From a checkpoint of a small self-supervised image encoder.
Training: 8500 steps, batches of 256.
Data: trained on photos of plants and fungi (iNaturalist), 90422 training examples.
Rows from block 2, named by matrix and row number. Rows with one number belong to one attention dimension. Each number is 500 + 50 x the weight over the matrix's rms, rounded and kept within 0 to 999. All counts start at 0. Numbers have three digits each.
# v: window attention value (model.blocks.2.attn.v.weight, 192x192), inputs 0-47
# proj: window attention output (model.blocks.2.attn.proj.weight, 192x192, transposed), outputs 0-47
v.1:506529440417467615536463505523512556480524474423516526529644499453556501474508532639443429478396612559449414451483527458517487537531527465551403
proj.1:537446456542568413436535483482414431472534548584481409467371534509450481518535415369552546540537406411506665525495525464477512463482471483486547
v.2:480540527540519527485486432593496496450481486442492495360548629530466385512496527592443466467416504386434524400559551473534521519537488507567565
proj.2:470536426529419485474490527445523428491515507563523536609473371439514568516437397406560505525546411475554477540490458471505519509436503498501423
v.3:519475449532535490486440517500548464516491504445538563564522506483565598450662479460515491501502485508458314513560452567439450475484475575506480
proj.3:533497534523497469511536441508558498497473486501504486457452511528424451536362497550539507502478523457464624475419539489590517494514477389430492
v.4:438530476478369499573513495449479502547440552487562508504420553511538461513410524556489521402486520626566495594411566522481422569456549460472559
proj.4:584486605420594468488546517551447483424483429509531475552515464426439486494510589454514477631541586506439416419599439403497451459588560613538400
v.5:441500436453546483510491485529444562424529583604469487563448566447603473577558459586500511518518379563425556476498578520528472522424443480482516
proj.5:524585557522483540417478481483488498543455484491522523482536508554393471472362540448545502485492516438536510559495421465514617453567574503550478
v.6:502564494489409561447462552552522470434515550419501473446501475559453442542446557554474521480604468516476495588474469467523477436492483517533461
proj.6:501504553491594457468545490525435515534501498507503497546485454471533534413550471445543528492379595514555432499558494565465490583500508516482512
v.7:550563500453347599447499544491561500505492592457491505561536507579550569444535486448467403518511456472446412479456605479535600531513453461483479
proj.7:509513476537632426489521525479434466472507391548490488521481487522445445520442540506505562443486529488574588506569431611465382447488488513562474
v.8:495534508461560498578494524562437521547505516482495492463522391555481564523467462494467545553586364413536591424425529513479517513426479543473398
proj.8:478496498553495504420489481501683460476548530477511492514490529503507502419541518573571489495394641552435431553487461559522538445515531446524617
v.9:488484623482473507429555426551584499438497435515508560417472507487612428489421429458439479488516516494495451565506500469452469548526524509574505
proj.9:529491446535507490541496536462359444517531525489532456628504501525458499477563587547504488471501468530494542469517499570492516502529518495411517
v.10:463556465519571469524519613613537566604418417431481454535538476558482537408494518517543445512559480572518403516490558455517576457582485474487505
proj.10:538380505467476439447461525354578479410567528512510480468485576459548469563501525448535504422462528427509607458484545517519421527387485537511600
v.11:459503555460546450532513485514355494604537565557440554415497514479471547535473531479469479424553479465557531534461429564494383498477543534511465
proj.11:627489478462490463556550551448603506417551472414560455537513480578489506483564458521505541550424457610500496538487512436477553536549480547516518
v.12:521388543542484643555502478492595572410558439576480449478470612540539454413438409592600458403466454440455507473635445526501525526547494413493486
proj.12:416595488531486504466476547457437435595519566416520639538521400494519551507566543440421557489490511521541449502474557515477489465529512520564440
v.13:503524446460408551483508583543459522419483509557554518518432591520438453565498527555513523445562406525439578550503398506539515572504514471617362
proj.13:460462528587551473464513460475520498613512526455466485444516430430495560466495437421428449506469613500571395472542566541506463480477544560434519
v.14:540488583508427519559579532472475451511508550597534402433394383493552587461500450530530449484393511574580570391482539507433586447481433514391515
proj.14:421430428517553505519447464556513528517483448447410589476618612543492399583524555493418498534594440381492475569554486521588504493508588385534488
v.15:553430501486521512500554369434528534511485566529487487618441518463598487474457558457505539426475507520456601580596456663527467395521558464527570
proj.15:473606468504494464536448550536520507465588502488562529430552446498479513483515460569519505544482486562462482473396524412476522540475458497512448
v.16:506571481548505551464517418576466496414469468506526401489457510492586486487541552568479475439576440521454564513564526480456451505542532589521517
proj.16:466434534430526435495507604489526459597473536501455544504528521461422491513472513464516527555460563461519436490569474553536555432455475462439497
v.17:470454469479468578469414536497476538505395481393571486674572530535522458443468499553522528474504399495464515552580477327397508484554574483451517
proj.17:489451535531546401492527458488537447451551575580457489374438513447492479523459536454502462534459574544558544446435527648605536462457422463523551
v.18:471530519474472540482445535503464387519543562404515449536487487522586454503611350417446486569515584505584459634598491486490472583495453538553456
proj.18:512471465605465522530515434478606560487453458573515600517538539560491510513405486564483526406469393484454546461466493581527548442503484455492490
v.19:487572448631513520455455526540515421578423527445442449439455485473618461456571480539573483579469447507528541474544580522482489559554383501441471
proj.19:469416531409495498489514514392486503558568565494494491548546516520521470454486581367497517376495546513503489544483517476549550459512567489550563
v.20:428520472467539602534454457559457580462396475505521475473393497522403456513434564518443567471529537534552531529435566486534482458494582547611586
proj.20:526527545524474437459503604464590433452533542443530514584518503430582591489516500426553412475527507479472467434481538489418485544521546543483451
v.21:561403477504517509493516585517648375516509438437517392471566463551411490522359564515508556426456498585451535478502459480494530484550511456487560
proj.21:399548501489529495482513400474437636531497597522441535539496522479554444498541410521508519503419391465591479597463556455565536498470446522499464
v.22:494530449400377570571472517421496510512547471487506436616530584452546437533477476540534550524488518501528499594512535400476505516519536473478480
proj.22:540462557527597469473544497528430459462482514498502552478463452576460505467594532432461500532545564531468513428495467578498502476527492471484522
v.23:583444511485494466369491499484572501487505443603488538515505506545518494588526513522543525525463523557566481556507576375421511439415491446526493
proj.23:439545451477511479610455478518399525527480566485490471456491494395475508444522494485412489498524483443441522475541527530566483595572483566492459
v.24:670408439556560506440498515543501430309538479521432344605480429477369484451496513553498547434561561511511508453579426507434506474571631530547550
proj.24:390558660499430530518470460551523610632394448456549650455505597492551519554473474453474509506479430458488427487466500561569499460454434383414522
v.25:480421462465569570473482522494439512527526469554508486465445463569427493567525523468475581462502413481556628474513414448410487530468526564443448
proj.25:430531583543482514477536433517597573529528635430442508560503555472538528454484472602499484483477489547536462566442588547532566459507454516546611
v.26:421531476516411517507493454460465512427513521582475397436394478373526497558610473574527528442554485364491580509478589530568496516450518500490520
proj.26:560516470504530553440513604497536475573437489468520587545513486600449537451376502499523474489495519528519439455490478495485459402570459537539520
v.27:550503489490467458523498592576456399504506470437533430592457479469530504442492536493482519481451541571614380485560415453454458427519494487458495
proj.27:553465519584462490545540397426579530505530470516489563484523512530524473531499386470507536536545439451416620514429583530560527519495455454468525